Weights of a small multi-label audio tagger: 4.02M parameters, trained on synthesized solo parts of chorales (CocoChorales).
Rows from block 4, named by matrix and row number. Each number is 500 + 25 x the weight over the matrix's rms, rounded and kept within 0 to 999. All counts start at 0. Numbers have three digits each.
# conv: width-5 conv, dilation 3 (model.blocks.4.conv.weight, 384x384x5), inputs 289-305, a 5 kernel for each
conv.76:498498519448588486503511489494479533516479503473505486496534484490443493542501507477517496498486517486500500465534464546519503491510492493512490532514528445473514510557457432476534497518470499468483481527490513485523487483476484533454478521466541534482521
conv.77:506485489559501495494486522491518471477511516483494486521512528526496471507514482501512479465499471486509522492514445561498504511479495478448508492543436476519515483485506492532487477524484500501512490512484496479526481535510523477528499468514546498475532
conv.78:473493526452505529483492490516485470498541502471506516531491467524487521536494512508484508486501514497503531493528457464486500521505479506470524530503501502483506486538506470483468517507485490492524491491506506544503456480464532527485454489540494478499509
conv.79:517480534468517499504476486500501485501497484482506509513530510502482503499511486460513480529481516488470507506511491523474490509514527502485512476505507496535503488497515516445524535505505492478481525503503488497471509475517476525550462486517492469508525
conv.80:481512543493461502490508515502478545436523526522491507537484536445482516528502481503532506518507515505501511519492484515500494494490504505450480467517497506476471492488558515523444488536472527487503492518482508524517477514493505553499513510479514519509493
conv.81:486506479482503508434521503495507480520449516534503494485467513504485504499486491518497497472474520503487555504466508488570509467499474456548491492533574450487500501463559562477548416471556495545485520508464471489448533495496512502525462512497507474467508
conv.82:522488501534480517493479534487493486488497547495518491537489504490522491520505503515510500487490531492497555531499502491509523501478488506501492484490562548564542452488494503504495527515508472503577495492425497501535541509508512481525474507510470464473489
conv.83:493535518441540473515507483487502498494486520511498507458500468523500458495481504514493508494509498486519501496507488482496532505468525508473494532471531446565520507483507465515542474526526494498487497523499507495500485480523509490496471520527493483493516
conv.84:522528497462457530530511495476553470514472472499493467501502499485494501523490450518483488486513496468489558494461511475461503524510491474513495482523522495517559477466518490504546420500504506542516513543511503510510533510489539511460446504501490503496467
conv.85:532486509525476455504518502512477521533467499521463484518534473506524495497473473534501505493470545509494492483469478511489488522537504477504530495511522502496539450482513492493510499510524481517528510482509509492487484494518516499511484499476517528484492
conv.86:496513465530491457493490527500444501499499604495505462554462482513537440538509510476500500455484489534520583530472451498478548515487513475506517473491539483496479507501476522434531464525492481488501490458511514473488550484491469526494491478484511533496491
conv.87:451499509513524502516499560469489502497475526392520475507584470499500482565472504558519452531500515524456482531501505523558459527490456406501523459582508460495524521660442539474408506453531537460550509474531522486509496506500492509515545504423498494482560
conv.88:463498543457528473510515531531486482470524537486521480493505479516495503499501480522491493476509501504509505499470540510501496498494521462484498483555476477525465545581542513477454505536497491486505492509505504465508509508531521511488504513482487524498510
conv.89:538496525509524483531493479505494474488500531498529539494506491510499470524505461493520522509499503470484472492512507477489517501509494522495531494537478524534562527500496531508524527521503510499517498531469499463527508502567506486487498522473493464507489
conv.90:503518520544505512479522492492525492482497485514477551529446511503507519493478502505470508510510502464479450579508555423487505535472521513533497513421484460502561511534504552473493522474501470529476520509507465489498512534486505472541508480480529503460501
conv.91:490498467519502493472521463468498486467503515528498512471435504504477554505507510484485499496553474459522499479521463539491543534494480508528522548458498542458490525491508508452483440508486515480486482527510513469502489482483507516461475502461470490463544
conv.92:517483462523518525507529504482438506507514532502462496490531488480517522483474486490528525487504492506487540484451505494493462510494484500487488497517478527513473505520465504527478525491482497514503512502502501524502549470494509506523536460492485535474516
conv.93:482563481440478486495489518506482519511517501494512469476560495512499484473514476535503509495494478525527523515481507479524496520505470510530501488469515469481507501511520481442517545492519480484477460524488470499494469492496478535476523511506496537473476
conv.94:506505519481480475457479518532480453531504519489515499450500473513536483516530487519490497529519481510475456479521499522479503483523510482500505490503454512499492478571532466530425514485492510465456508500514495493518482448517510521504487473384520485488627
conv.95:527492490484495512479498485518506511502474493503490457518524502549498502530491492517474515462501497485482500508484502502481513503528496487483471501520450533508500509506413526543524522518495480473540530466506476439558515474514502519529516457525531486499488
conv.96:514487508490521496498460544496510474482540501469503496511520490502508472498502485498496502517518515451492490516507485498517522470485471499517471500506514512489483467508502524436465483542468488478509517475500511543505478500500508494483489519468464531484531
conv.97:489474509499505522490493497481499462518501510454499485508549494473494520515508493491497474513509498523504525508522487497469508520504482516501498511494544551496529465516461486552515500506514510504507480476497494536458526557506496468498514496488536504500493
conv.98:526501488502480484539498496508559562461437475481462540467504516530486470516529501538460507471534518437508497480527504474474527514523498463504481569503438432548561546559486480460485480504506510481459506529518490441470572554482508494526493474488476526504514
conv.99:510458514568493512497504476506484506511523487513485515514506500488503546485516513472505487525444523563510516505530554499500491506509457489501534518511472506455476550502548443477508546552490469493437506480492498525517474495511489468509567480510496499479519
conv.100:525466460515557525511480518469465501492541483508483521490526504452504529518488480502490530540465497509504502442544511495540492472522451451545498480520551538537499460470493499530552522527506502458502493496478497525576483499475488494515524505495520460516502
conv.101:490486548466571482496494518479523529508498508516509495489488490526536486477517509475538492489496496511505470519533503526482488534530459514485470491542526489486508496493475481509549509490489508514478527520516478524506500516511474545495526468504467551477472
conv.102:493449487519546520521504511507468506467518547488476520515507487477471536490470524467507504489535493495503481529486544476466520506500473464539509498502536520480556460451550483513497517478466478513528447523515533528487500485463504481495516526503530513498492
conv.103:455505493488514500490539506490491485475487526524501479482463517509527468442516523475494464487490505516518504467466489517491514462521516502530518428501500507495532488431492478520513502534498519493550533485451499535511549507464583457507500486487532457502497
conv.104:543425482489492495517462502475544504465499451501527494521498480518517453494518498497541514512486474474516480520500442500471538529495477504481469465489520480447525524330499548540632471510509484492518462518484504505484477523469491526481502515556450506543486
conv.105:477464489521506464506502504509492484493510523474505537498467518471509474505520495486541480505536489485491462472519496533530557518479461480470459517514487475462484492566476458462480497531499494486463536522495509463488472502481460486532493475503561489505509
conv.106:493493545468462472476498524524469480490524547532512475482504490479536539533538477534479492512467489515509459488507508526489478499495482477431500475535498488478492522456488484494520502500511506447480559494506527503478530519495557499486477499458470506535494
conv.107:480492485488510486522504492524533504516468512470506532456503488511503447526515475518511498488497521497471540508496475504521505485486505520514486496464484513495460520535473503570494504492479528505503498510523521452516490459506484574470488504465470533499488
conv.108:521478466531492513471495502503501520503496492508501493498499475509526512498505443522490483528508520492499495472484492497525581446514515520513457517505480480491495498506479488533479520518451535506513506465523501489513500476501515444526507489514481518511483
conv.109:573411482489528500492469490507510483485478528478484527456517512528490448457535511480536488491507532454484525454499521516493533494473510499516517485509490451525516530495508498515517501500460521476478493487488560535537449485516516483495532475512541478522517
conv.110:508515472524493511488503503503539484478537455539504527462459496489500494526494495539485499494521503511496479476509519530518493534468501502463488541494467509527454559463498554496465472495528505503496496482519497500511525510469505483481540476493474503520495
conv.111:483483510471526488485515511503483505474517521457516475521470485509508480501489537476518500501498489523508543481506454538490526486510480472513478503523502526472518459519491516517527483532484543466492505476500518522496453510493466495508521488469535502462510
conv.112:542497502473501487451524464510519503493472482495551490472517540505468499485485491523513485457510514497511521546491462466501546497476488478502493480498464517502509490452443576573517466440493554541532481494510504485495505473533524460514507514507503528484511
conv.113:437521508540532517495537485558502490491497533477504511465574498473509480501502525486469515508508494533455520487514500501497489516469517497496511495520506464488477510471531477486498461478483545502504494483481493532459577459466491516492507518485509505483500
conv.114:503489503493522501502521492518495470516495511515493468500510511497522485507488495507475505473482495468505488515471491511481534493479501496510475492521523528489494507504463547529508499497484499488517454530474497509488491518476503477470515508458513471469494
conv.115:496472491528475521481492513488505538484506473470488559479522466506519520465487509508491502501478481496523487458511518505514497507487517526535462466494548506502505510512527484522460525513475490495510475493537532509499537536518512464505505486485501481503547
conv.116:476500507468507490508495516506489482524479504512517499496510473497485500565483470518510481528504486521505520518478536520504494514538506510490511494491495459459492496531524454504498487529508519496465522478494431491499478485482512527515492497505484490519484
conv.117:545448527500483499479495467523473421516568538500503471506490532508505504488512541498458480526495495518491495494476537527498506491461517499528467549460487546438514527462527462508505446538490507505489464523504537495475458563533481501493503465502501501512502
conv.118:477524491496498520498503474487487469463504502479496490550504479513478514525488528484485493499475507511504514492478524485485517509505506500478522481534473470488514500529442514497473488508524468509492483496495491525491491523515478491510498511465545503490518
conv.119:517495443525518489481473543467551461538545483504493509502523465495511503536502533475519485523497503497499490514500515498528489513515479475499480541528546500537476486551505513445484544516473532503488518530505490506521468532477461517519481488516485507497478
conv.120:482536476450547508505518536460446487514512489487499464510516495482520528494499499533454474499487515494494549506475528507510512524478463463538519533519532490452481508526535532552436451475502518481505501481508509461515520515537525447527466517505555498459474
conv.121:493506492501520491519494486498517486470512508483513514479466516526500455511469500511513498485482497508507522484506471513530538486463485477512504542481516491496501468511486440518507509468497513508548474488519480494498487530494538541521466440517532490482498
conv.122:500541486543541515464479533438514510529489473530510514459510483505499485530513530491487463503503520484490498499458522491510486508454518481523538438492465456460516510462476452520528480538525499458454491488524503520526516465461518546482501488529451514502493
conv.123:529502486435512503493497508500480510518447516496532464499502490489500477510511503493531450506516481516488521473529481504508460539523490502473456539523414544490467511507457483546485500510514508481498461506489477485496445465553507518493495488468529506505496
conv.124:482543495496481476497479513498470544539509450540469491490513494497503506524501494493521503498522493484479531471493468516498501491532517550501478468514452444546506581498497472530502482459521497498520536501472483436470533500552482498501492500531479510494471
conv.125:513517500480532486515498481455511484503487521508509473492527510487476478502525508511476486491513479529484492496467473522507462512529428455497555537498464457524492523518466487463506511451535511493517503519465488495489496554480482509509483561532475532462493
conv.126:486493500503476499469510509511493503492496477488537486496489503517483523492476518496498512504489515472508520482517478470552465515498484494507516475493549483486449502449505495462521485508528505516494498509533502509536493490489503491470493503486481517503480
conv.127:448517502489494509481492507484484474493501510515474522496515529517515458521499484491499499518469525469521517503440511473563466504497496489505487489517513476502510503509498529463502449552510473508512508509504498509529509485487488538506462504453491498523496
conv.128:496508478499478509496498505527482512493482498529495498485512508521545476497475494507507483499473507492509498441520485507514493487500511480550488527487545522441461531509507516523530497457484496528529457533484511506493517485508447522509533505508482478445494
conv.129:489469526480511490528506505491511496520495487530516493487515491490508516481489484503520490508506505463499497514492501486486523488492487471542518461489496510489483486507509473505535456521544484483488461512550544481509499487508533470465486536491497499526505
conv.130:513539472494488512477522542528524526484491453478500500513517504491487464534495489509520502500483514494500565530497477500542493426483524549486444484477452515507524533550459502511453516500470488486526489478519488509530499496521481528526524489452511555514470
conv.131:499531505507473532535502492494482520491526515475487516457513514447512507508510470498487497494463499503510497542441528495504464518493554504489454483480501562523474532508558494508480480522525461511503526497462505487515530487498533502469466514504479499541529
conv.132:521487512448535514521485536508438534523537513491473513475507508513466465496498481486543506490532497516532496485466484475500518501502489514563487487485467533470529516457537505492477498482515482490532487509454524508507487495508476456492534518461513506484495
conv.133:514496522482490486465514470492532477458525529515502479500486464489488476533477500503498518482492496522479527494514516459455538454510523474526488530517519496537481479536495483515483513517472480489549463481505511502494486501500457578499464507482513493495479
conv.134:526484485501490512485536510512523479502506507526498503519506500451503525510490468506515511488508513479481517477500473487506526512518514508522500496476518489510465488492494536503470464486522503509535501454501500518485495512456508530473491498482524511487493
conv.135:490499525491515508479471502487480509588502475520540478440476498503500485533485507498516526505496486482516499492525480472551436513465525506526541469456506575547533449470474485536526494510433518534532471526504482517551513441497498452489521541534477431516541
conv.136:499498520490536483511502507517508486451519504435441517546512458510493503494511510471509460497506499526498497486511457502505466504538468453500511559507475505477502549487511487510497481500468526482491503536475523466522487471533497519492524502495533498452453
conv.137:446506542550436491514513474473500470475574507538501530501452516493530498464486473501535521487482527523485541455524523499516455531490527486507504513494488487501491501460494510491516501506494498484491478511521463478487531495487548493491493523496529463464552
conv.138:529524523470464530479529485518515498457473519475520518480481497490494498523478509485505490484475474471503459506455499486472514484521500500487499524499473508501497503487486530467532492474525476497529549461493484516481506489505492523481480493518491516508472
conv.139:502431510464496490496546514494463525515448528498476559530450464564487466503507473470492516480493499471512542489492501521492530458497511521481518496496498475484501523505517510523498477503493478498520539463524479533469483512479508501510492484505526503495504
conv.140:516457522535490475478453523544488459492517510522475492497508457501499542540517463540503502513469519479510510527481518484550505459480512481504538517493574532470447442601537507449386507492448486521503539466516515547529482476507469536501527526506502523529510
conv.141:495502493506505501525440499516446485502523527468473437493505517474500499493504505500484524470494518479519514534544502502491554515495456508542497501508515486484508518454502470484549445546495519499534542520482484483478509506513466523471445533501499496484496
conv.142:513450500504519485486515465524511505481506486520490537495482472506522458498486500488503504504526512505511522480492509512533491494503463449488505529519490523555476554520534514500477504464531487503449501476488534490507509476530500513500488513485500515538509
conv.143:487504518462463483507496540497546484499547464525459449473524505449534578462522525471484516498504515506520449499515468477500492502487470497462547498510472512506466491494530465468498518528507511480463493516488514497514512518493466458542532524479486534484495
conv.144:490496474481511544531512509477499511499467494498510490497528532505481514470519503492494518513495514492493511508507494474510484503533483544491470507495539516485436469563477490460525481499485492515453518517516478477500520503512505506485499511502494541514529
conv.145:515455485530494515504532451506507552492478490495500528489501518483472516507503517506531509493518494501502513500482495477519527474504512516497479482475468534503470532503447530490505536468501500499511499493512534520527485520472506475503511490524514496510501
conv.146:456503534515452463535505507484478482524505499479500476528502476469504514447508502488495502536485495485505462499544510463521522531451499501515478499511436525521475473509505533475473525506498466512492488508475498484497487538483518530482460542550479498503515
conv.147:472476508534481499496489484461501476518524521520492505473485531504474583528490488526495517506487536496501512537458458489511545434469513522485552484508545532431457540505497519492467413492527558516491485509510492492516469502475512535499485481484500477524507
conv.148:511503507476504508478487471514487466532495505493510519524439503540545492499498505521482511486517527495510533441488498525497444511501497569480500514485507493468494498483509480458522484517515466545507491509466505512492534506474500518493503477504475494477486
conv.149:462512493502496489480492534515509496507496501472536511540463481506507493477524504490499510537516480493501510498488530480535480459540517524518525537493512510441514555507490530474500563471469514512491516492534504514496484516477453528525563485502483478499517
conv.150:499467507494518516497483502501483526523510493461482522509521471516480468516494510518536488505484499525510512508490547502479502537503511533476512473465500504529530466471495487497529529465500524469496500503469516505480497518510486517498484485556466522520509
conv.151:492520489542515500501496533515509495533531480490464472555490512498454464539501512466479527460543501545460482479499513504522482542481461489519506521482527429478520537457444530487515487515484479510523468516569443495511525506499479526486471545518509470531481
conv.152:500504471488518486502522501493530505525503498490486512438554451496515532438512465485506497471494537476496446540533448505549471493505478462503492469519497486509485499532540439541483478507500447502518513490513513459522486505524493496538483493444513499517490
conv.153:487535498515479503472478510539480540543501494482452490553505521484533479495502471480531509462531503501521495456499525498545436477512516501490469499495508469507489497435523479486550510492504432512530528498484426503524507436513488525501512482496514478529471
conv.154:488471504541497479508492476530474498517496500487503475503510520488545487511474525508481487524488484526518484497514497556505473491518498465524518500534496474535453524519503552484443514543491495451515485480481514473542448540482512523484477495489481500450538
conv.155:462517520468501538486481511508535483500472496459512499481527502479516505503522487496493494469509483502466536518500510504492515522509517521465535492524464473511518469467541532549461528469527502496459545504497492524518440514484474515480498522505505529479512
conv.156:515501453543503539464505483493482465529505559475515482497500478490545522521532457497480483487492500465516528441518476506473493513505505495502433536465504449500522501551522539515481497499544523479543509508504465479537460484518536485506553456525473520527467
conv.157:516519442492517500460552497515486497499493479504489539497475490506472497502526527489469522473505492510481505494522533505484519496492510507496509524468483523513483525513545527493443496518473464502498472546484499503485477524476501513497516469499538527451497
conv.158:517502500475518496495497536515480512499520496489491499499522507542491499480491490515462521516490466510511474505461529502507450504540489455533475529522530518492442490508525566511463459453507507549522462493526475504464512517484528459492535508514476506527489
conv.159:562483465537424517509528478488481509465524495510513474455533512443501533517527521483513500514523509504511535468477486558467513499490519481525521486510558579452457476478495558500439484529525521451517476521505470493500551487511531479496515486531477489475433
conv.160:506500498481486490481556499496517495470502472503502511472515520453526545500496512495517498489517464506510503517502497513513471494527496492497514489499476511480492523501503489512526511498497525493505497501501469490547482460539495464525501519505497499483495
conv.161:476518533500486532443515478472475526442514533466515527513487511514483501508490491476519496471527496521493516501546525456491535485475488517558468527491512555550501426514584440518515515524480467552524429495488476514489518524499512540522511530536476518533510
conv.162:514531516469510472531526476511513462521521488439503522465557502508494508543463495495530497489492524478515462478519508485508442523528461525517499517512492491521500499595413489500458541472513548468566525467539476499550517519491491555518494526472525491504482
conv.163:485529489464473516495491546466535494511510507483522510492510479511491511468525470532514503484508527494505514476457474494490488505505479477473534497456505487473526493479534497471455499510497507493448500519468520506523516506495445523520507515481500480532483
conv.164:500511530481478498533457514514514503496494492477500496481487491539476467480506509502497484471495492491513492523491490539522503547456506467498506485510486509475483505540550481544486451530482525517475514479521474438515472462510537493499483494464519548510491
conv.165:501484505483501517514492536502461509511535517483507502575487541540518481466548479492513499530492505527509460457514514549554500512547461447486507536580594519453507438504509441516534486499489500508547496454478470531482493515498482454517495469470509481484527
conv.166:458499496526521500501503495503497528510501519496489499496499508504490475526480536495508485484516496509504517490505514504472490514488509559478463503526486519498534498494477497547460533513474495520493495506498510494502499499468485529499510489504503487480482
conv.167:476501547547501462464549493498536487457496545472568469529456508476503473515484549475458473520493493533470444520584463526486500503482517531493535558473527533482493583498477527475484535500459526488496477529556499514510474535482523410574496481479515518559437
conv.168:439525522530488468495510532471428542500553495464480486514504491525527539431455519508508490483477475520546552520540468451494515468513533501543470501493578528497421479529450477526518478481491525502523529504498468529479482481473464467494542497498477465491541
conv.169:495514506491542514490505510506471519478503502448481504474575509522497518471547481495482495509523493457512527469510486501492565505569394408441498510617641615519519569479492493557499493492484497490521513538454530536511518546535493490454542506500481460493511
conv.170:480472497494506507524504524525485501464506511520468448506546472556481476514533501499479518511501490494473502492541478500518510470507506524510479531505467581523500567497494491520503524514463531501503494541516484478541506508516495486509514491514533488515480
conv.171:509458466553489522477488505495527511510486484526508512486546541481440564501501506503503489527473493481510524464515466535506490517493511539449497514507502469497514477460499533519471511458486514507492495520531486496524527495496499509492468510514497492476517
conv.172:511494501502517515510476512531462474527526509481454495532510503523499469529527517507522474513491480493495505476481519535517496522451519444473488517532578566486536522538514481498511474507505469522496517505537474524522531510453491488503520494483530479542530
conv.173:474512508507501457492506500549469490461498551496495456511534495448500525536496490520486497504491498505503500498481504512516496442511499552470526467485547477535470520539513540499483510483484495491508496483461524479467504521564482477546513476517510498512468
conv.174:490496463491515520501500515479481494499480517477513491517489470475519480458510512479505497494508468508518507495484478548465534446498493534525493479510519487476525515442508515500484493494453530527554473532480452525550477483501515576497497452510500462493495
conv.175:494485532498463464519507458518475491533546465484579477472528505506497515519508481532469513516446536514501503531462554461485463517523508536476512482480546491447468511475465556460452473501529497506488505512537480469498510543503484500531477472492501521527488
conv.176:493521480513505510472567479503543504501516444519504487491543507517492487506490519515516479503491493497499487509473509513505477514463540540484513480461520490488484511460480509529503518480546469491523492507491519507498531462494476496464505523483503475519447
conv.177:490496496548493467509503492477467534461433558488514534498530539495454548506504529476495498501519476475525516509491538483505492550513498493489533450498552555562573486545477452519484481475510535479502503524533453495524515533484494530562479493482551533479491
conv.178:471592518461490531535448493474491484535505462509447493495513495462482473574530497498480490513508489506464494508508467510472511503475512455473496483518499527542530456571452529608458485534492533485566584439515453519502478491492590542454503486585505418508454
conv.179:483503524497510510501518498494525466468523491498540505487503522508468509556490524490485501502491469465507476474498501547505486522500484465539489465500464505509520483507542501493475516491509509501464504504502501496484529517482499490487501500482481563485498
conv.180:513489518532483514490487513482463519488506487486519499470494475510471489496467506478539520464525516532476497516496490499498478514480499516469502521450440461488510516502524460519464514513513472528480510480518476499447541496480461541492485503501511483491533
conv.181:497502470536490483499512528481527507495494493533468508508481484527504566506522467526495490530472506530500486483496461496471503512559488501493465444507485513479497492520455478543454521496503470511479503519477472487523547509489472518504484522467513489496478
conv.182:496505503485518503459493492488493472498465507485534462529521488492498507513517496504504499500492524480480500501509513490490524516488518515471514531515517482511502484451508499555514497500506496521523540470493493499489505519504489470494552476510485479488491
conv.183:502483498480523485504490473485455522487534522476456500502520479495500486504505531483482490527512483489499479494471498496500519510504521467529529514497473508465509489496462501475534505510500464484492488539498505515519502529476497505523514489496515490511504
conv.184:486499481463497499473524515522484487485517515495461510524501480498546486467519485496484503480461509480493473469470477500487500495500494492500535495512541488526506498482540470518512457542497495529498512517488479512511502514488516477542479494513488518502500
conv.185:491478512481543493503503477470500530506503494479519467540500523502476495444518511489497495546455513525506469460528483534477466517505526491511506521495468564486501523507556478517509508490518526505528475522477494510509506490506469532474487525478512476510486
conv.186:449537488518464545518452533507485534512473452507509537486511502488550480538470497499517511487510523506490461478499501508491452475501486471541525423518548497500520505486515531494488500498548482485470498483503560491501531463509490518508501522447498502515519
conv.187:473501500504502490485529514510514484441500553512485536555475493521449563541503494521516495519521507478501496500524488472560500529501495457502528525478543500474474484558505493458437453498469507549467486493554541519488513499488478538504460483528484482474483
conv.188:476495492521505502510480480490493507519508487495496498548499485526467443536497490534504465488522513493498506478510487526537492493506485507500532528540544543507528505532514526486505500512509495484485502513507541533509505503486478547493525513495513483490486
conv.189:509492468471532489505528480448520504462502458523475514471525519475530478538460520504507497510474472506509521504462498517504498564546457470502490522528512593495490586511465520474506497496511506485520491545480494530511511487530492460527486504503493524470532
conv.190:532521449568447521505502533499497489498482521467467525522489510487445472476511500486489521515499516529481516492534519471510487475471549517444501546521600480524447440505519423515536513453468493525497508514487534501514544448495579502464484482455524509502534
conv.191:489525486503501490488522514514499486485516486526503493473512474509490489482556500487516468530498503516479479497483512544479544481483519491483484498531504519533521519598527382575477517496512493501436503537467519479484537494514475559496496499503478504473518
conv.192:478515481500480500512501497494498531473482496502517491503517526510515521474449531514498510515510491518491538432569492528469498522492511507519484483470529501510504479455441495523581501501516497489496505472478502490503481483507546527474514509503490516495501
conv.193:545476519462494507476475491505538507501496497449484507519510555477528476508491516486487513473498488494544499510519540498482546485516490528493475444474472517500492516493508546485455498506494512483503491532509474462438503532536510474475511531445502518502537
conv.194:506502528521447494466477566465473515467504529498527500480512532440472542479491544534468494502508504528497534428585459476516478466502500497534509500459524469503501496478529488500504473464488558528525473547466503509498506482544474514512530496498517518463492
conv.195:490501515499486479471517497505497507498512470502500494503508515497523490499528542494497492487515483522502491539487497470493518489492530521545495465494483490477462514464514496503449539477456496498523512464539488520466500502510479500493532500473485467543495
conv.196:447468593455519517522497469476477517494520498450529529498525482482461468523495510499512498476499451526534473530512480523484510517497480439491545461545506468480436501550491473490486505514513481482546533511509482483536501529471530545468470527492452487512510
conv.197:485547512497491493471512477497503549501482469533485518477477509496494488522482472524526505464470467524536511518514520471521463517444512482503527514502455466503535574474463497511501482483497520533485559510498514528483497492496521501494527510506473498500527
conv.198:486540465512495496496540499507501521522482493516499490534505538556498481477506510540473500508508482489474467495477524570493484496508477422490487484535525488514477476549528470529443519539519510477527485498486496525494506489493518501504499470508472505514514
conv.199:491495534473496493524501530481515530467460541520494514501497576467470525474482508508515505508491515511510515500514471523496525453502479507504502465485489510512475478488482523472501492485494481510540473523483481498471513480497524543498493484524502517457487
conv.200:490464501505525563527514475522475529489518467494522501540471504493512525509521502526477515467492487490496585470490522462494502516540495495526535503493496529503568539543530458499441448501525483499455526478524502495507515518475457450524525519476466497479542
conv.201:466515469503526501513473509486488507519529478515467492508503491464525469498485511496510487519502492518488517474518505511509461511524518499535487545559492466503477529556538482508445528520507501471543496470522479504503529513486572477458523495501526458488519
conv.202:507494539478454495489512490491486517495462531466510529514485527505445525524520502495499511489485505508563489460539490497487482529516508486504491465488494517484515492504521499484519498500490474473507476545470488511492490483493506488462495531469489529505509
conv.203:549508459473504522490499511507489518501455508521521473487488535496442536471498499483515496478554500481522487545561443523506461518544484519497478494499453520519501517474481543526509471528493503509491513489493524479523538473527535511434534481480501515511474
conv.204:472485505521514474486490537519543492488444510502522505502472542485495504519568514496521483517500523520461519502475491499490469477470519480482503522478476523498501531532530483471506504485505512524482511533477514524524518488488503475518507492514520484504484
conv.205:520460482482532496502503522498571467452461507512479539486512494498452496522505496500492487482477498485555522471533531493513490451529497509493501511505512476583477472510453540479475520496492488516497502509508508481555551491503501505499511505496531474499517
conv.206:499495497514513497518515482514487480508535459514491511488523489520545482520506473540490478498486500492479504482511490522534498493503504508542492497490516418517516491492526479483501534453551512429512501454519550500503537513491482530488505511541457520496518
conv.207:489495519508486507493474510515489494484526503499483457479517527482522518495486489474530513484492482513521501547466466504500494551448505485500505518468497512475481532544466531445539479487505483527522542483497498493509486463530515504478485484518481529489530
conv.208:466491501494499486506500527513489450515507511473501534517482457540524517532488500518513475506492515496504528514505512528544505460486503466479497494550482447512486533489521486483536490513507513476514494529483501474504536527487567531481473507441499494528524
conv.209:463525475482498515514458498462497475488501496509520500480454454505563466509499495526488497475501507508501465541504499556475552509529471484498542527512497534478490464503510469421508488486502512525486468514512509545494504547452503492517485514497504481482536
conv.210:493463477534534493504480508509463506490538525495510479479476497460482519470486483489491518473498475511493518513456542494541476471525480473536509449549526477448496493529507521441492483523503494528478525509491487496506552503509512481490492486480495461515507
conv.211:451534486509496523523482483465534486502522506491525507495505507444469571515504495505492485492529466492492489503491527468528457496508463496498541442535486435563517548480497513485517496508487506504527506437560448523494462488511503508450523492505492506473535
conv.212:487531480496515505509498481480531511489501495528504521493468479481538494498515510508473507524493494457509540441483561479495497501482514497520473519530539460483509469465468528440498535487469507527519458477474503521483512461518487488482505470488503464500513
conv.213:479487494523512492521482498492499492524489497502472475489507533505489458490510473473522516496497524496515473478468499552495479504479522478529504485495503461486516572502522566517466486503499493477507483494488492471481479474553528509515506491487510494515485
conv.214:508485524487502455512507523508525513470521475457561469492530505527506523465494497503500482450497518526537482532487490521523489476493520492458517431508466527495482464369396560583607491516461510514526515523483474530523488492439509505485554560509538517447496
conv.215:482516529454492490495495490506531503494501503527524490480518468500518518514504459507517523515495526471500504516491500469479492498510506482493505485500505465535485483506540453505462510486501481509482491488511472497508498500507543509489495519479444496530524
conv.216:505505475506483480485482513517483520509491485517450498499515476526532482541501475525491503498508537497513487511529483493544501533485490508517485505518492464506474539525477470544478510497507495490494551501471490512474512508522512471512493514532492492520502
conv.217:482488520517472517485539522476531475477535441520500493503489511461503505528531485489503501491532509463494511484472512517512502503528508506475517537520497478489489474463517509500497473496485478483439507538524534492527517492486487491509513485475503495474505
conv.218:518469549524484482506484525494430549540460522537508549478489476506532464502488493490562505492483518514487522451520456514497511499502512466488470481486442493481497525508453494469525484494510457541506512491480523506514477492513512512498476489464541508480445
conv.219:472490493507486489493530514504509483482524482514521449520495490480509491510477506493501513505504479502509528506485507496528496455520497496506529490488435532498499526389506509545496499473465521503475496508458520500521479472488489493495534493476469487527500
conv.220:504487544492515517488538485498481547484454513499519510479489515526473484470483509505459484478484462515474488490477516496497467491496523460497543501508536476505501532532544502438528501409506514524495488529501488498522491508488496514520432501517549439508530
conv.221:458482544517516462499531496519436533512540477459470469458517521500526468498501492493509487463509502505521491489505449522509431510463516527499503466465470480511480474410463522594577497506492541484501464508511512539512519482455484498529489495531500485548464
conv.222:490522497530460534498485480514488517496519480511463517502505501476499502505492498515535505499487523461548505464448497563516509491495485513499479499487481485524481527503478498505479505480486532464495517486487504466495496462522550515490487492474517542477520
conv.223:502525489484504495501534451512493510485479486478558493460544490514535510453495495500516499498492509455549494491492459494500476533486494473500524460524507499523524501498492477485493493504504519499470501525514503482514532539481459506524499493479530511466510
conv.224:489512523487496484527515501517484520480508480512524508483488555493475485502493509503482481477506572469455450514509476495516493505525491499498529497485471513496505507527509464514448487501503499501520505473471507514499519512477527503467471494544469485523543
conv.225:505464530480512520476526458505475474505544491481489525494555479518451494541473490497523520509526508477525484519509488502498518491485503486499519514465482499498513500447527485527514532524448506470460482511495509599551473526437540505473479473484493481497492
conv.226:540491474552473447480517527509554500493483521487502552463485508543467459507516499462486473503524516470483515499479540492499468507513499497495544527466493501503496463529551512453531496521482518475483467514514489473512512504463514503479496502505515569454469
conv.227:451484516563493495484497518509497500497507503499506511510507497517501501472538512497524491537489480487506487488478493549526487510496497489435542513513509472497529500503515491507510515502505486541495509535499488499488500528503530499459518523474517515477471
conv.228:526497492468495477509530497520530498531475448531464497463506520489510505478512516465496485518474507499480501508504485520501500482532490488505532533511497509460495470497472473507499499441523564467463543494486506441498520511509521514504497519499538482525492